Rows from block 2 of a small multi-label audio tagger, named by matrix and row number. Rows with one number belong to one channel. Each number is 128 + 24 x the weight over its row's rms, rounded and kept within 0 to 255. All counts start at 0.
After each channel's rows are labels from the 100 clips, of 14976, where the channel reaches its highest value: "top examples" is what is common among them; "band" is the frequency band that holds the peak. Only what is clearly more common there than usual is listed. The data: single notes of musical instruments (NSynth). In brackets: how many of the 100, against the usual share in percent.
# convs0: expand 3x3 conv, stride 2 (model.blocks.2.convs.0.weight, 144x24x3x3), inputs 0-23, a 3x3 kernel for each
# convs1: project pointwise conv (model.blocks.2.convs.1.weight, 48x144x1x1, transposed), outputs 0-47

convs0.110 [131 122 139 130 112 110 154 121 130 138  94 106 124 146 136  98 162 184 126 114 153 143 109  95 138 164 102 131 151 121 178 136  98 131 160 159  95 131 142 107 123  87  92 129 140  81  92 128 157 129 143 134 172 145 131  98 109 119 103 185 116  92 141 162 122 119 134 116 159 135 153 115 136 110 108 114 112 111 159 114 141 152 116 120 128 142 113 116 160 120 124 104  91 132 105 173 100 147  97 132 114  96 144 119 141 130 120 127 173 110  86 150 157 153  75  97 137 161 120 117 121 124 128 102 105 130 123 120 176  76 129 130 120 138 129 149 122 149 151 170  96 115 126 123  99 139 121  71 149 129  95 133 104 114 146 123 118 164 183  85 113 111 161 105 127 122 103 148  99  76 158 136 146  81 117 111 149 131 109 138  88 145 122 160 122 103 125 139 125 143 105 149 162  90 148  80 135 130 109 146 141  88 144 103 126  88 111 117 109 132 165 159  69 107 111 130]
convs1.110 [187 101 135 140 141 134 188 130 117  97 116 125 147 168 153 101 132 126 178 127 128 104 153 114 148 113  99 124 155 136  98 146 140 100 111 174 115 141 136 153 152 125 131 121 155  93 142 143]
top examples: octave 1 (53 vs 12.1)
band: 0 to 250 Hz (60 vs 12.5)

convs0.52 [120 141 147 110 199 132 162 157 139 156 107  91 139 137 125  91 186 120 105 129 125 108 142 109 170 178  99 121 125 139 136 113 136 126 144  96 110 111 134 179 154  61 144 134 131 140  95 135 145 125 111  80 151 155 136 184 133 128 130 110 155  91 147 148 135 158 110 116 133 133 142 111 130 134 131 136 157 136 136 105 130 121 138 147 110 158 114 107 150 106 139 121 123 136 107 148 144 121 102 146 153 116 155 100 143  96 117 131 130 168 113 126 134 128 123 118 140 132 162 146 113 156 144 126 136  96 119 114 132 124  98 122 107 165  87  97 103 116 172 125 101 121 183 143 147 127 147 131 153 127 149 163 128 103 150 134 113 146 154 122 104 141 135 151 163 176 122 157 118  71 118 107 105 111  83  91 143 139  59 123 139 113 134 153 142 139 116 154 126 153  87 130 110  56 130 111  84  95 134 119 125  94 123 104 143 135 171 130 132 152 165 127 100 153 180 112]
convs1.52 [161 141 177 126 105 137 147 156 134 161 159 120 113 135 114 123 105 146 134 124  88 198 108 126 129 170 124 111 146 164 125 116 144 131 101 141 124 117 142 117 196 144 108 108 143 115 141 141]
top examples: bass (60 vs 21.8); octave 1 (55 vs 12.1); octave 0 (35 vs 2.8)
band: 0 to 250 Hz (99 vs 12.5)

convs0.119 [136 154 149 149 152 125 144 158  89 130 140 117 115 125  72  81 138 107 108 124 100 148 179 117 159 187 125 147  96 128 104 150 147 130 111  89 116 137 146 170 143  95 139 138 103 159  82 141 177 111 136 116 113 130  92 135 127 153 147 122 165 133 153 127 107 140 109 144 141 141 143 161 145 138 142 108 144 128 137 126 140 137 120 128  98 153 115 109 136 122 162 120 123 182 120  99 173 127  94 103 144 150 155 183 148 144 143 139 101 141 151 133 119 127 137 113 133 169 138 137 129 166 163 157 140 153 113 123 134 124  93 129 113 129 105 124 156 139 168 133 174 107 174  84 141  93 143 117 125 142 122 134 103  83 182 128 108 125 163 124 139 160 156 145 130 144 117 107 133 107 129 120  99 149  99 116 122 169  93 155 158 131 159 161 126 161  97 146 121 152 134  80  85 143  93 111  99  99 151 139 103 170 160 122 117 138 148 167 117 142 119 150 153 167 178 126]
convs1.119 [119 153 145 114 125 162 132 143 153 150 159  96 132  92  87 140 120 122  97 113  97 161 140 136 126 170 111 144 146 194 153 112 125 114 146 155 157 125  91  73 134 147 116 138 138 128 137 128]
top examples: bass (74 vs 21.8); synthetic (62 vs 31.1); octave 0 (58 vs 2.8); note: B0 (26 vs 0.7)
band: 0 to 250 Hz (85 vs 12.5)

convs0.32 [115  75 124 119 109 106 159 161 128 154 111 175 107 107 126  72 115  90 118 118 147  95 105 162 121 149  83 113 100 162 117 121 140 149 173 143 142 156 111  80 172 121 137 135 140 123 128 111 132 132 129 148 159 133 112 100 138 145 139 133 120 105 148 129 153 115  95 122  87 112 110  90 142  96 146 134 106  79 150 132 101 151 126 146 103 145 101 121 130  80 127 161 115 143 118 157  92 156  98 104 107  93 141 110  91 146  89 166 111 102 110 142 159 116 158 109 133 129 122 127 118 154 156 130 136 110 103 127 129 120 103 155  93 138 118 146 101 140  98  77 120 105 149 124 124 105 139 167 139 148 166 143 129  74 167 113 109 152 101 152 103 102 136 141  91 184  94 117 108 110 167 122 130 112  70  98 124 109 126 143 159 108 111 120 147 100 134 116 156 104 115 113 200 133 100 119 108 127 145 101 167 152 112 128 123 139 120 114 110 131 125  97 106 123 166 126]
convs1.32 [138 141 101  98  99 127 115 146 150 144  82 100 114 153 129 112  77  87 157  85 105 150 148 116 168 155 116 128 148 105 140 154 106 139 158  98 121 115 131 160 132 115 146 139  99 111 158 154]
top examples: synthetic (81 vs 31.1); vocal (47 vs 4.7); octave 7 (30 vs 7.9)
band: 500 to 1000 Hz (36 vs 12.5)

convs0.8 [171 107  97  99  78 139 136 132 119 157 167  90 135 102 152 154 108 132 109 123  92 133 140 139  95 102 124 145  90 159 143  71 165 101 141 160 116 172 151  92 127 177 147 136 118 128 131 106 104  69 187 132 126 104 129 109  96 147 128 123 130 118 108 155 102 106 106 113 115 123 134 131 151 102 119 157  90 154 151 106  93 153  98 107 168 166 156  92 123  91 149  86 120 126 132  83 121 140 118 115 135 126 130 118  79 127 126 120 107 122 125 128 101 152 136 154  97 165 128 124  73 101 143 137 135 134 105 118  91 142 120 144 113 109 112 143 165 106  95 117 146 132 143 122 128 145 113 117 106 149 145 132 152  99 144 176 102 133 112 146 142 103 127 126 107 157 120 114 174 135 118 110  99 105 144 118  65 149  80 128 127 157 118 122 160 102 135 119 155 125 147  97 135 100 111 139 138 139 114  63 132 116 139 125 168 156 164 148 135  87 122 100 147 128 112 138]
convs1.8 [127 156 149 125 115 110 170 178 153 135 139 149 125 131 138 142 134 101 163 130 149  99 137 132 146 134  95 143 155 123 106 142  97 141 174 111 139 185 117 122 134 112 128 138 116 126  52 112]
top examples: octave 1 (56 vs 12.1); bass (47 vs 21.8)
band: 0 to 250 Hz (59 vs 12.5)

convs0.88 [144 141 111 161 116 113 142  90 111 161 111 132 141 139 120 177 103 127 114 138 121 141 133 122 110  93 114 151 129 198  86 126 134 118 139 140 103 125 147  83 106 147 136 154 158 135 119 126 121 100 105  99 124 180 161 139 139 153 106  62 109 143 152 134 136 153 130 167  98 104  74 109  98 136 127 153 113 120 112  52 129 158  97  80 139 129 135 115 123 112 106  82 170 123 117 109 148 155 148 123 135 133  82 132 115  93 120 158 105 112 132  89  94 106 136 135 148 121 127 110 127 124 124 134 101 129 100 143 132 140 154 127 126 133 134 102 166 183 146 138 127 165 118 135 160 154 150 123 148  91 150 185 108 137 144 134 137 121 129 101 121 126 131 135 137 159 126 135  95 168 130 168 146 163 135 100 121 125 138  86 152 105  86 103 143 123 170 106  76 120 145 114 118 115 130 154 114 138 131 101 104 147 130 145 103 153 135 156 107 182 143 112  67 113 136 115]
convs1.88 [152 165 149 148 149 122 115 109 127  95  98 127 175 133  95 161 130 121 146 144 137 116 106 170 121 144  95 129 157 147 133 113 100 130 108  84 142 147 181 154 163  99 131 118 116 115 112  87]
top examples: synthetic (73 vs 31.1); bass (57 vs 21.8); octave 7 (33 vs 7.9)
band: 0 to 250 Hz (30 vs 12.5)

convs0.95 [130 150 125 134 113 106 169 118 111  88  95 150 152 117 134 173 146 158 138 116 130 120 101  85 156 143  82  92 136 131 185 153 122 121 114 140 109 155 129 110  83  92 125 141 171  84 100 115 160  97  97 172 140 127 129  97 133 155  96  88 130 121 117 115 106 112 121 179 135 150 112  90 123 144  94 132 137 113 165 118 172 125 143 153 161 109 107 129 134 105  71 134 117 110 148 141 206 100 123 145 127 110  81 140 153  94 127 114 137 111 132 127 100 104 103 131 106 158 144 147 115  82 120  96 124 131 133 118 129 131 123  88 120 120 140 100 131 115 130 123 117 106 159 142 125 113 116 118 135 127 123 135 134 137  95 128 159 158 156 108 158 135 155 122 133 200 158 107 135 137 161 126 116 101 116 113 124 102 109 122  81 133 106 145 119 126 146 106 107 139  76 121 139 126 121  78 148 119 162 140  96 116 155 122  94  88 145 108 113 156 146 132 132 199 138 124]
convs1.95 [167 132 134 125 122 140 147  83  88 117 168 179 110 122 137  76 145 124 136  80 122 130 159 113 104 130  97  80 150 133  92 172 127 118 135 141 147 105 132 140 161 128 128 129 140 125 132 144]
top examples: synthetic (77 vs 31.1); bass (74 vs 21.8); octave 7 (33 vs 7.9)
band: 0 to 250 Hz (100 vs 12.5)

convs0.58 [145 148 129 163 142 124 131 112 118 146 123 138 132  89 124  95 135  91 119 112 106 116 107  85 111 140 113 113 118 140 157 153 163 136 107 145  85 160  90 113 135 117 142 137 168 107 128 128 157 118 135 182 120 121 140 107 122 122  93  75 120 158 131 101 114 135  65 148 130 179 118  98 125 146 126 136 156 169 144 116 164 112 153 142 111 154 144 101 173  71 108 152 103 122 147 147 162  98  91 129 119 119 145 148 189  90 152 106 132 124 132  87 117 114 124 132  97 126 125 102 141 119 155 125 180 127 160 132 140 165 103 118 130 115 150 118 114  90 148 141 136 184 172 142 165  93 129 134 112 124 135  94 145 109 118 118 133 132 115  96 152 164 123  94 145 173 131  93  78 133 133 135 116 161 109 101 132  86 111 123 111 109 134 186 145 156 137  75 165 153 110 145 136 122 120 101 155 143 168 131 136  97 141 125 114 126 146  95 156 129 110 138 115 151 153 140]
convs1.58 [171 135 140 116 116 126 101  93 153 125 100 145  90  92 120 106 118 132 118 114 122 193 159 126 128 141 106 129 126 108 105 165 140 163 142 124 178 106 129 105 153 135 103 115 183 123 124 116]
top examples: synthetic (60 vs 31.1); bass (47 vs 21.8); instrument family: guitar (30 vs 13.1); octave 7 (27 vs 7.9)
band: 0 to 250 Hz (89 vs 12.5)

convs0.27 [ 96 140 137 148 150 138 127 146 133 103  89 133 132  74 121 113 172 145  92 164 142 130 148 136 127 123 121 115 157 139 129 107 135 140 132  99  86 134 153 154 104  72 133 161 115 105 122 171 123 130 109 149 150  86 165 138  81 129 150 133 151 103 156 112 163 114 129 119 173 138 112 117 133 106 121 144 170 118 172 117 102 119 115 138 158 164 129 169 120 135 108 155 118 105 120 128 129 135 116 214 112  73 172 141 131  82 138 105 122 136 103 144 115 100 146 144 146 121 113 132 127 129 120 134 142 124 100 118 164 131 113 131 131 132 111  95 143 171 136  78 119 140 134 107 156 145 127 153 143 135 123 174 116 139 120 114 141 150  95 155 132 131 149 128  93 130 123 123  98  91 114 156 113 106  96 180 134 137  77 146 149 129 130 129 115  83 137 117  89 155 134 112  88 128 170  89 118 155 128 111 100 145 119 109 121 105 162 115 151 154 157  66 147 163 131  77]
convs1.27 [132 154 132 162 122 125 174 114 150 167 181 154 137 149  82 102 146 126 130 159 109 159  98  91 132 127 121 122  99 153 101 135  88 133 124 115  88 117 154 129 160 140  92 130 114 139 107 143]
top examples: octave 1 (80 vs 12.1); bass (54 vs 21.8); pitch class C# (29 vs 8.3); note: C#1 (27 vs 1)
band: 0 to 250 Hz (98 vs 12.5)

convs0.73 [157 127  90  97  93 137 110 133 131 116 142 114 119 127 159 117 149 108 143 157  81 139 169 129 171 155 171 115 122 131 152 144 110 147 147 138 148 139 137 160 157 148 117  98 104 126 142 151 157 161 121 155 126 179 114 114 136  86 117 128 160 155 147 149 128 123 173 133 154  61 105 149 131 131 142 171 127 116 139 128 120  80 123 138 115 157 100 133 138 113 149 113 100 138 125 102 155 165 125 108 106 162 100 127 146 111 107 126 148 167 156 145 145 162 141 158 127 136 128 114 158 159 106 132 138 132 120 111  78 121  80 109 130 119 134  97  89 122 138 170 131  92 129 113 120 127  89 163 142 138 111 116 139  97 141 136  92  84 155 140 112 139 100 118 130 106 154 122 153 125  97 130  72 144 133 145  97 162 147  86 116 148 132  73 126 157  55 159 120 106 140 108 130 163 121 127 103 105 144 168 138 153 121 128 156 144  92 145 186 105 110 160 141 126 103 126]
convs1.73 [ 86 124 107 137 112 140 114 148 135 156 136 109 100 121 142 135 120 132 144  70 118 117 139 103 146 115 151 167  98 128 160 101 150  86 125 155  85 127 134 117  77 144 125 103 154 141 122  76]
top examples: octave 1 (42 vs 12.1)
band: 0 to 250 Hz (43 vs 12.5)

convs0.15 [105 168 119 114 121 133 134  86 142 129 181 121 128 127 163 135  61 153  98 146 123 113 126  97 159 104 119 127 122 134 124 141 160 108 119 158 162 162 145  78 112 150 169 131 123  66 166 134 113 133 152 141 123  93 135 108 137 112 101 138 104 109 110 141 133  99 139 150 108 120  92 125 106 122 138 103 159 139 123 138 135 123 129 135 149 138 162 192 110 122 145  89  96 115 146  98  90 143 147 129  83 108 107 111 117  97 118 120 144 110 128 112 138 143 150 123 148 108 107 124 116 140 144 138 142 109  69 159 111  86 135 123 148  92 139 109 180 125 102  92 132 130 128 147 103 143 130 116 157 127 149 130 120 165 100 149 181 121  89 102 152 105 107  75 157 153 127 130 138 184 133 148  80 120  89 144 138  86 175 105 121 152 102 146 122 117 132 103 152  98  98 124 137 105 126 135 118 117 157 138 125 119 150 136 104 106 137 151 126 103  94 143 141 152  66 164]
convs1.15 [147 189 109 101  95 103 164 114 130 124 119 159 120 128 174 153 128 104 126 135 140  93 137 128  74  95 153 130 137 114  82 144 119 150 124 107 121 118 112 131 119 101 153 138 115  89  91 129]
top examples: bass (62 vs 21.8); octave 0 (59 vs 2.8); octave 1 (32 vs 12.1)
band: 0 to 250 Hz (98 vs 12.5)