Rows from block 2 of a small multi-label audio tagger, named by matrix and row number. Rows with one number belong to one channel. Each number is 500 + 50 x the weight over its row's rms, rounded and kept within 0 to 999. All counts start at 0. Numbers have three digits each.
After each channel's rows are labels from the 100 clips, of 14976, where the channel reaches its highest value: "responds to" is what is common among them; "band" is the frequency band that holds the peak. Only what is clearly more common there than usual is listed. The data: single notes of musical instruments (NSynth).
# convs0: expand 3x3 conv, stride 2 (model.blocks.2.convs.0.weight, 144x24x3x3), inputs 0-23, a 3x3 kernel for each
# convs1: project pointwise conv (model.blocks.2.convs.1.weight, 48x144x1x1, transposed), outputs 0-47

convs0.61:438532505480570559471554531470476508548563414538524553438522537422451526450495480509468644552500505534530494608515485489469497461476501509508559485544464463402480516546520546560548498385487552558574445487470596484473477524445435429466578533518477537472597504533519423602422525536562542373347467550564521447542521457464526519434501466469453430479455549478519540479464577508524429488493526458461572551516454498510489469484492445430428551438501556589451430540571510535456557507511544530413482491491409421563525497452445493506432498470482490525529460418465504467528572570453479527385535589479419454564515440539395508446467621489463417525482479544517502
convs1.61:544537535458584452553459458631468497547504439594574494516482528575496433531426558471450524473460494549491414476530468524522463433540463516596518
responds to: octave 7; octave 6; pitch class D#
band: 2000 to 4000 Hz

convs0.37:464480554487596507461572533506548502493560444576522480459522505438456544402486500529474550579477477525448512493527490468402438542487485501503474541501433558464431529447503521513571445451510455583532522430523501498594435399454572430578649554478524512500520506510485464587539554512435449508571578528513562491549514434487538479499592537496419474545486564483568522467505404440514523546466536635483467469501485471505480373484456579499537541478483460522479507539570518449404459417477497585388519454556495474548572461526564460466595448481489442413533408436554504583646480491494448473541441468536479507497469530520501442532560529424464503498518534547376525
convs1.37:577495443537486517491471548496577495502505495584538465592487494567559582603568492511438382507436470464569456496425475417472485532505515499516435
responds to: octave 7; guitar
band: 2000 to 4000 Hz

convs0.1:491529518504428484514488493481538583528540542500512500472516501515473478583470595485536513621519479475525555496553455553427470458513552404530498553390487505570521540498484521465482493444441448477512466572544588456476560513473553460549442424630502532491587388425442486570468540507480544538525502482592475487437505541524541488521484450484484551383435459440526543639489480395487553451538534591546505512589556414523533543476503573504451561434528539475524456477438610463510476601578468554481585445476463532441399516522570559436481603580473381546500460500560489457473521446532473536436535500494480511532501491459485554489551472504530567637442486558471522
convs1.1:552482513582562535418456535429550612524553504481500432467437409489493502514421463496481597465476504488551520526464578515542531506482615531478568
responds to: octave 7; guitar; pitch class C
band: 4000 to 8000 Hz

convs0.20:467406536477517523515534486515461441510583476502609544490505542437551417462531492500495433477571432532514486455426521538556353530506512510451492633521428572596468487501496506452566585353543543412499475405516522483423546556460544448494536518521504530484385474432461483511516478502506525590430546447487528521518521596444526499560572395532566505439516536564561507467547493469521481540454584540551417487518461470477533448536449476545493483451523447451519514423425526525445528497544453469545462562518496496567524473579543516413460563503485439512498480541547510495489565545534454477516346524539499487577639518462545571526506501522508576526563482518590607
convs1.20:524398587517498531565424375525513492533559495485487458537447469505547471480563475497571576520450519454590570530540510559545486415413516474518512
responds to: bass; octave 1; octave 0
band: 0 to 250 Hz

convs0.57:411564581480485527600569442519527557507514536524496475437438446454555519446456563511506434547440457442541524467530511458441459537550625611500422587510520499502453410520494572488562468473440520530462498413444443539491483486484395479551559539458401546514613573585507411550608502547456486525475471532579460562546531470527523490530580565544447424488521555495558493433433543526614552554395474626533468438448512492534531482475481531536467497450495445442496512565484574498475584435486479506489520478478424551525546525519436457490549492414471455484470454566558435466536512477493445474453492535515519550454544471551429441522546546407466530423504524581436563
convs1.57:493466504491483537458487533541535513484538501572535422501497539518556539528483498561431447542421391451566419545511467471503510439515553599405622
responds to: octave 7; pitch class G; mallet
band: 2000 to 4000 Hz

convs0.80:399444517477484407531543450510411584439494515456485406469543520427559393525548394489488549561514593526507483493451489459510473613564558542444583532482469480544448488474470449488537441468458505478392463481469487540508389517507539432486528574524495460508514541397430555494475574611472451509473525453468441487434457548444378533567522467487482490510488619544504561427525497507488516503464451504413498523472491496477479425493433537573430463536566485531503568469548577482431510500541471445568445501492532572482486543593425524442536487462468380564479494492599468553570429530401398542488503485452501504473601469428585508486489469465516507492510401488559498
convs1.80:510528427443350505603413477428532485468479453484429501493502617510508481560538553581521432487524515551562482526456501512474489521504518457421491
responds to: bass; synthetic; octave 0; octave 1
band: 0 to 250 Hz

convs0.2:516486550465531591450453457548509518425532520504481505458457456405532516480467523581534523573515439455488436484508517406543398491494518627521515497424475513534427491564551436490522432430586459471463463463445548468612438405530540523515507587592508470435456547521570491470570515474465454481505686538399500531482466519486542566460648481467438408538463562447493459439495463538533557490421547484534555442533485521498501466500538578536521559433522485416514491476510491587396449393503521496554391505501523464559511569531448537522489496452421503483490496503539527606464520476508470437476482541524502505535513553509513432542512509551585496443625455504421520
convs1.2:569456549481465463552446530480544448509555497534487495588543508508521534574464367595511394457466497490534516564527485462491480476519623550482426
responds to: octave 7
band: 0 to 250 Hz

convs0.102:538521523460456508554452426491463541479535474460512609385518497500510522542433524528537493535525539536505468457506537529468471578472469349441585426484455525497488502534489529587520448438481524561444535457489557496512499420456461602536510428589444466509544555517502514548588450463500539498446430499580400373573442525435514436579449480511471485470522542560534427542500488475535505491512565476471519516441473501558648462446451482470428474505443441480562531469438616483420576558469496568511540378428458451437573477569485469396483469509477442492495472525485462516481478526502482568443459574456441480423454415511548552493577517547443527541422521614445484
convs1.102:533604495593512468549514547536590538471482434488540521481553522504513511436342512501459526535528488497533525461544459462518469492447436366475542
responds to: bass; octave 1
band: 0 to 250 Hz

convs0.22:461529434476565506421512449479499443635465564461539544430489499356470551511515425484475534617555543518528493505516505412453478517574529440475502588485433441546484543495514430483478544442475480527464517535480590467440532439490505465528559606478479555457561576524522522562428439451501530507557517459488422475532382527396399493518528509412374468579452460510495541448404450422484509513509469533458463543521451501533435441438477551620494557464473473468530476472575635407460555473524462529467531455570495454475488487509563538513385537409529422434414487468598545492524511499502410468471437507487497478544481508455546500506455553533518467496484433511520482
convs1.22:626546513467495478568477535474578494470494468548514496560459485525518420502538498436481434414472498604478526534481471559558419503490636529527443
responds to: synthetic; guitar; velocity: 25; octave 7
band: 0 to 250 Hz

convs0.114:526437586469471547500491416485528533474537532471476473505508546575475434470582515526474483500602423447514451570569581539494477527489553472529521474563437524529468421421521483554349536419542614447435478435530478542530592581476500557588488544477465479596411507474493529533550575503569401590530550470465502481519456514537502457460491475516539459527518466526416459517562476469510538538455487481456431503539487496480503515549491491586434514451522498439498498414479364530461453489592500469518534558522578516543606489500512538433533386431512453599398444501441547570499485389437448456600532547549532608555503473495498486479524465557467562439560520475531548
convs1.114:427435566451490549514533542531447501413583475430497541490414479536464596475508515483533456466474578536510560631471521429483453510414541479516497
responds to: synthetic; octave 0
band: 0 to 250 Hz

convs0.13:515487505473578487437533465568453422470485493436458589482497482494528461495425530520495495516442481508523478494496546569498472465501535531323531420542521412488543487589592440446515478502503551450549516530490477560499451532524522539536466518406485537556468569505526487572529469513535567381452568439535462449479437478455457497456524438517458504509503527527527481423595554534425525446467487433550494454510556566477460587552475367551598480467578534408550512440543495539488546463554598488498506489425447453517538525496407447528478481463458530469525600611474581488492564545533448449468374437445541552456564510486499574539450554541535365483567407443545490
convs1.13:509493627444457470544635440585536516507476534468458467499485444494487456458474519592462560475421548510527555452539570450516483431474471434484456
responds to: bass
band: 0 to 250 Hz

convs0.90:479532508515498462392490588393560483555508547481487438446511435411440520569581452487505457584512465451484545509463529428457504544629488452496523391410537511555509585457451356403555559538469495498448562528449471460514469422510509472459593524481502505428470477565585512529483507424479510490498495478525485524518488465527475466515433434432518583462562476546560518420392533464515542501534572491424432563484480464555519513561517517502520474461467526382505456508527523374515529548455532534478556476482494468457535594466510471371475422492456542529329497514614512530474420524485534471551455522487482485527480518581629474497460467522505518443467445508517507
convs1.90:600542495411533471463448564501558581430497526412603520552453570424526510517505490495473469464486536536504550471471469497416367468518525497461491
responds to: synthetic; bass; octave 7
band: 0 to 250 Hz

convs0.121:500508472423495471409496617494533532480429597472580520518571468562511452459380403557486538485501434550570487469435518463548480497475522468565493653412506422614488540613476544473552513497559552536546469555511416436527426548456633532400488526490408476516518494539520476534562430502503498479541527517490453544438535420475471419417554500437458398523503478587520569476441469476503560454505427522487591519526478504479492465398459514485508457630540457481456512542597544495542526471457439541497424541524539538512442541535476495569426596432528426481522556504477455474514536464410532547478512452520465513587481474528503454520497495480537496531459426548498461
convs1.121:488463465607484461550445467481481500542481486555484420560390465444533440518545456513493494468459388569539528524475572553462519525539494567392439
responds to: synthetic; octave 7
band: 2000 to 4000 Hz

convs0.79:526503444487545464524601519497577472592501426411552536480505433537501414477520471516470528547508560485546505487474482485554460440536535601461486533592542314544520494458510646510510482406445473540471410483514538453459534480513465418530548558482569485407457490529477547595526472441597538471467477442427521477613586466469361512467569487565482477517464500529508468437520571555458467505490541512523473481547487419546451483586458533502479467502550494481515440559507461514594506551529480468504528531457539422483541448518464423531513575440442495448470502414529472504569554476412489509599427436510450521504542549448432513507425518560549455629472472452553532
convs1.79:560507505396482548614467413512440468580460483604494472581512487501512445469477486440497575467472456515420502549558470567524493497443537471573552
responds to: bass
band: 0 to 250 Hz

convs0.75:578536510460499447509559509473511438455546473459513512469533598516588520447508516528504508502410529484493477457537565508543478459501445525403531464482476525500536580455395415566521520459467513557511476495518556430438465484493530396434457450531562508502485476396438425487472491516659474376464531502449521470506542442528492521498475481487511550481425482414511597527533612561501436541478558475489627508528442467542524451551538552449372509425600592506519556560490549577548519526482484511438581510399492468526405460510529550452619578513500470582473456483481454482462499522561567460469580554523511526563469594517461514433577501503552419545512453481425547
convs1.75:556520455505555573505551519454426556537471507436542432563459513573556479498444504534446606510580569486582455493592440549517432498501432544514513
responds to: octave 7; pitch class G; note: G7
band: 2000 to 4000 Hz

convs0.89:443424538550377497558588427434539574535351524464485388501475455508478585467582452534584473514553533482555483540521518527458539501493449531574469466487578463496478493415522487542440553484478476580505479549568473527507392521575473528481487475504567403519562499478506563520498493516421460442511300492504548532479503420510480529463508534502486469514506532476481513443549592471400489397433467509497591465564474498539471527498508514571417459492522524478524582542449446511515446474457555445514607503416522446508496475562492511479432554467505411563451592550500463457493509438535568423575532506461535574496462600496412480504541486531501452512414567477536442
convs1.89:447483566422488505604546489442397585437491444484482517471465448429501424539495509465532481444467516363477460447490572519519486493585484503456518
responds to: synthetic; vocal; octave 0; octave 7
band: 0 to 250 Hz

convs0.115:481450452342496475413518492483539574498544543513524596447610513444507550468486505515432529539451591495556567481608471387487572553496471564535640570472474550509413523553497503521461363472544600565483515532491438498502510373527468484435563580538531540494416542437498479571573464470460569533478506428463490476528504501468397512539468483325373508550536529500539554406446458452497492454432524517420489495479526471491469406471471492549494465469523494556519499419545482518472531462470537517475405468542490480454524529519596554451501503498558458517556545542484446495465452526471493521440438433500458560550505505488535555498496473516471454541458457466528423
convs1.115:518518454461535466554420575458462485449440455541491451472432508468518417488510567544446438505453451520543558501448475574556467618471554472447395
responds to: synthetic; bass; octave 7
band: 0 to 250 Hz

convs0.81:458480525512539521478541510482498477469405470367504453387521470464479595537562507442509518541482468498466425519601543528528472624445505457402515498486449539500540378489509440484507490470519498561504486452459589519458535453550479571511497507467394568508550522505463498532578478483497537498530471470545393433511485456505530472498490498489533503485587469467544522567529533419523612509480517485480491631460481498504490612532509546481499456452469552510547414506602553530477585535548539586481524399459413446455432401571465428580347414480541538513471449443535465546460433559528431477510480520399461472457542580461572556539539511501490452530401471521462543
convs1.81:614573451553484488425562614558545486476393529478459577509462443536508455527450544521457537494462546553484521471556506478432481534523522548573560
responds to: bass; octave 7
band: 4000 to 8000 Hz

convs0.69:538519491494556492551555480469451481520476417484586484512552494547568505526575495481471574595494546524489483403532536524556425467512499489471473544453532531632493481553443546586454553459561537494499438449514564483461567488510449534480530471531488527422485602452468591482533401460513483528557484426452466535512540499521476453499589516477487426403441491534534526493545605477584514555466508565438452533526477518508487586474475472549465526519505488518550478554532475602533514595656468486542481524452437537484535457464470505555427541464525442509469307488554457505391505529585482442454438525411446496430592463550575462547403504570486505597493493510595464
convs1.69:571512434583523514566535485536519505534503463528403511433472416561504382447555485489519635494503480537445563545537453505518515496488548542526587
responds to: bass; octave 1; octave 0; pitch class C#
band: 0 to 250 Hz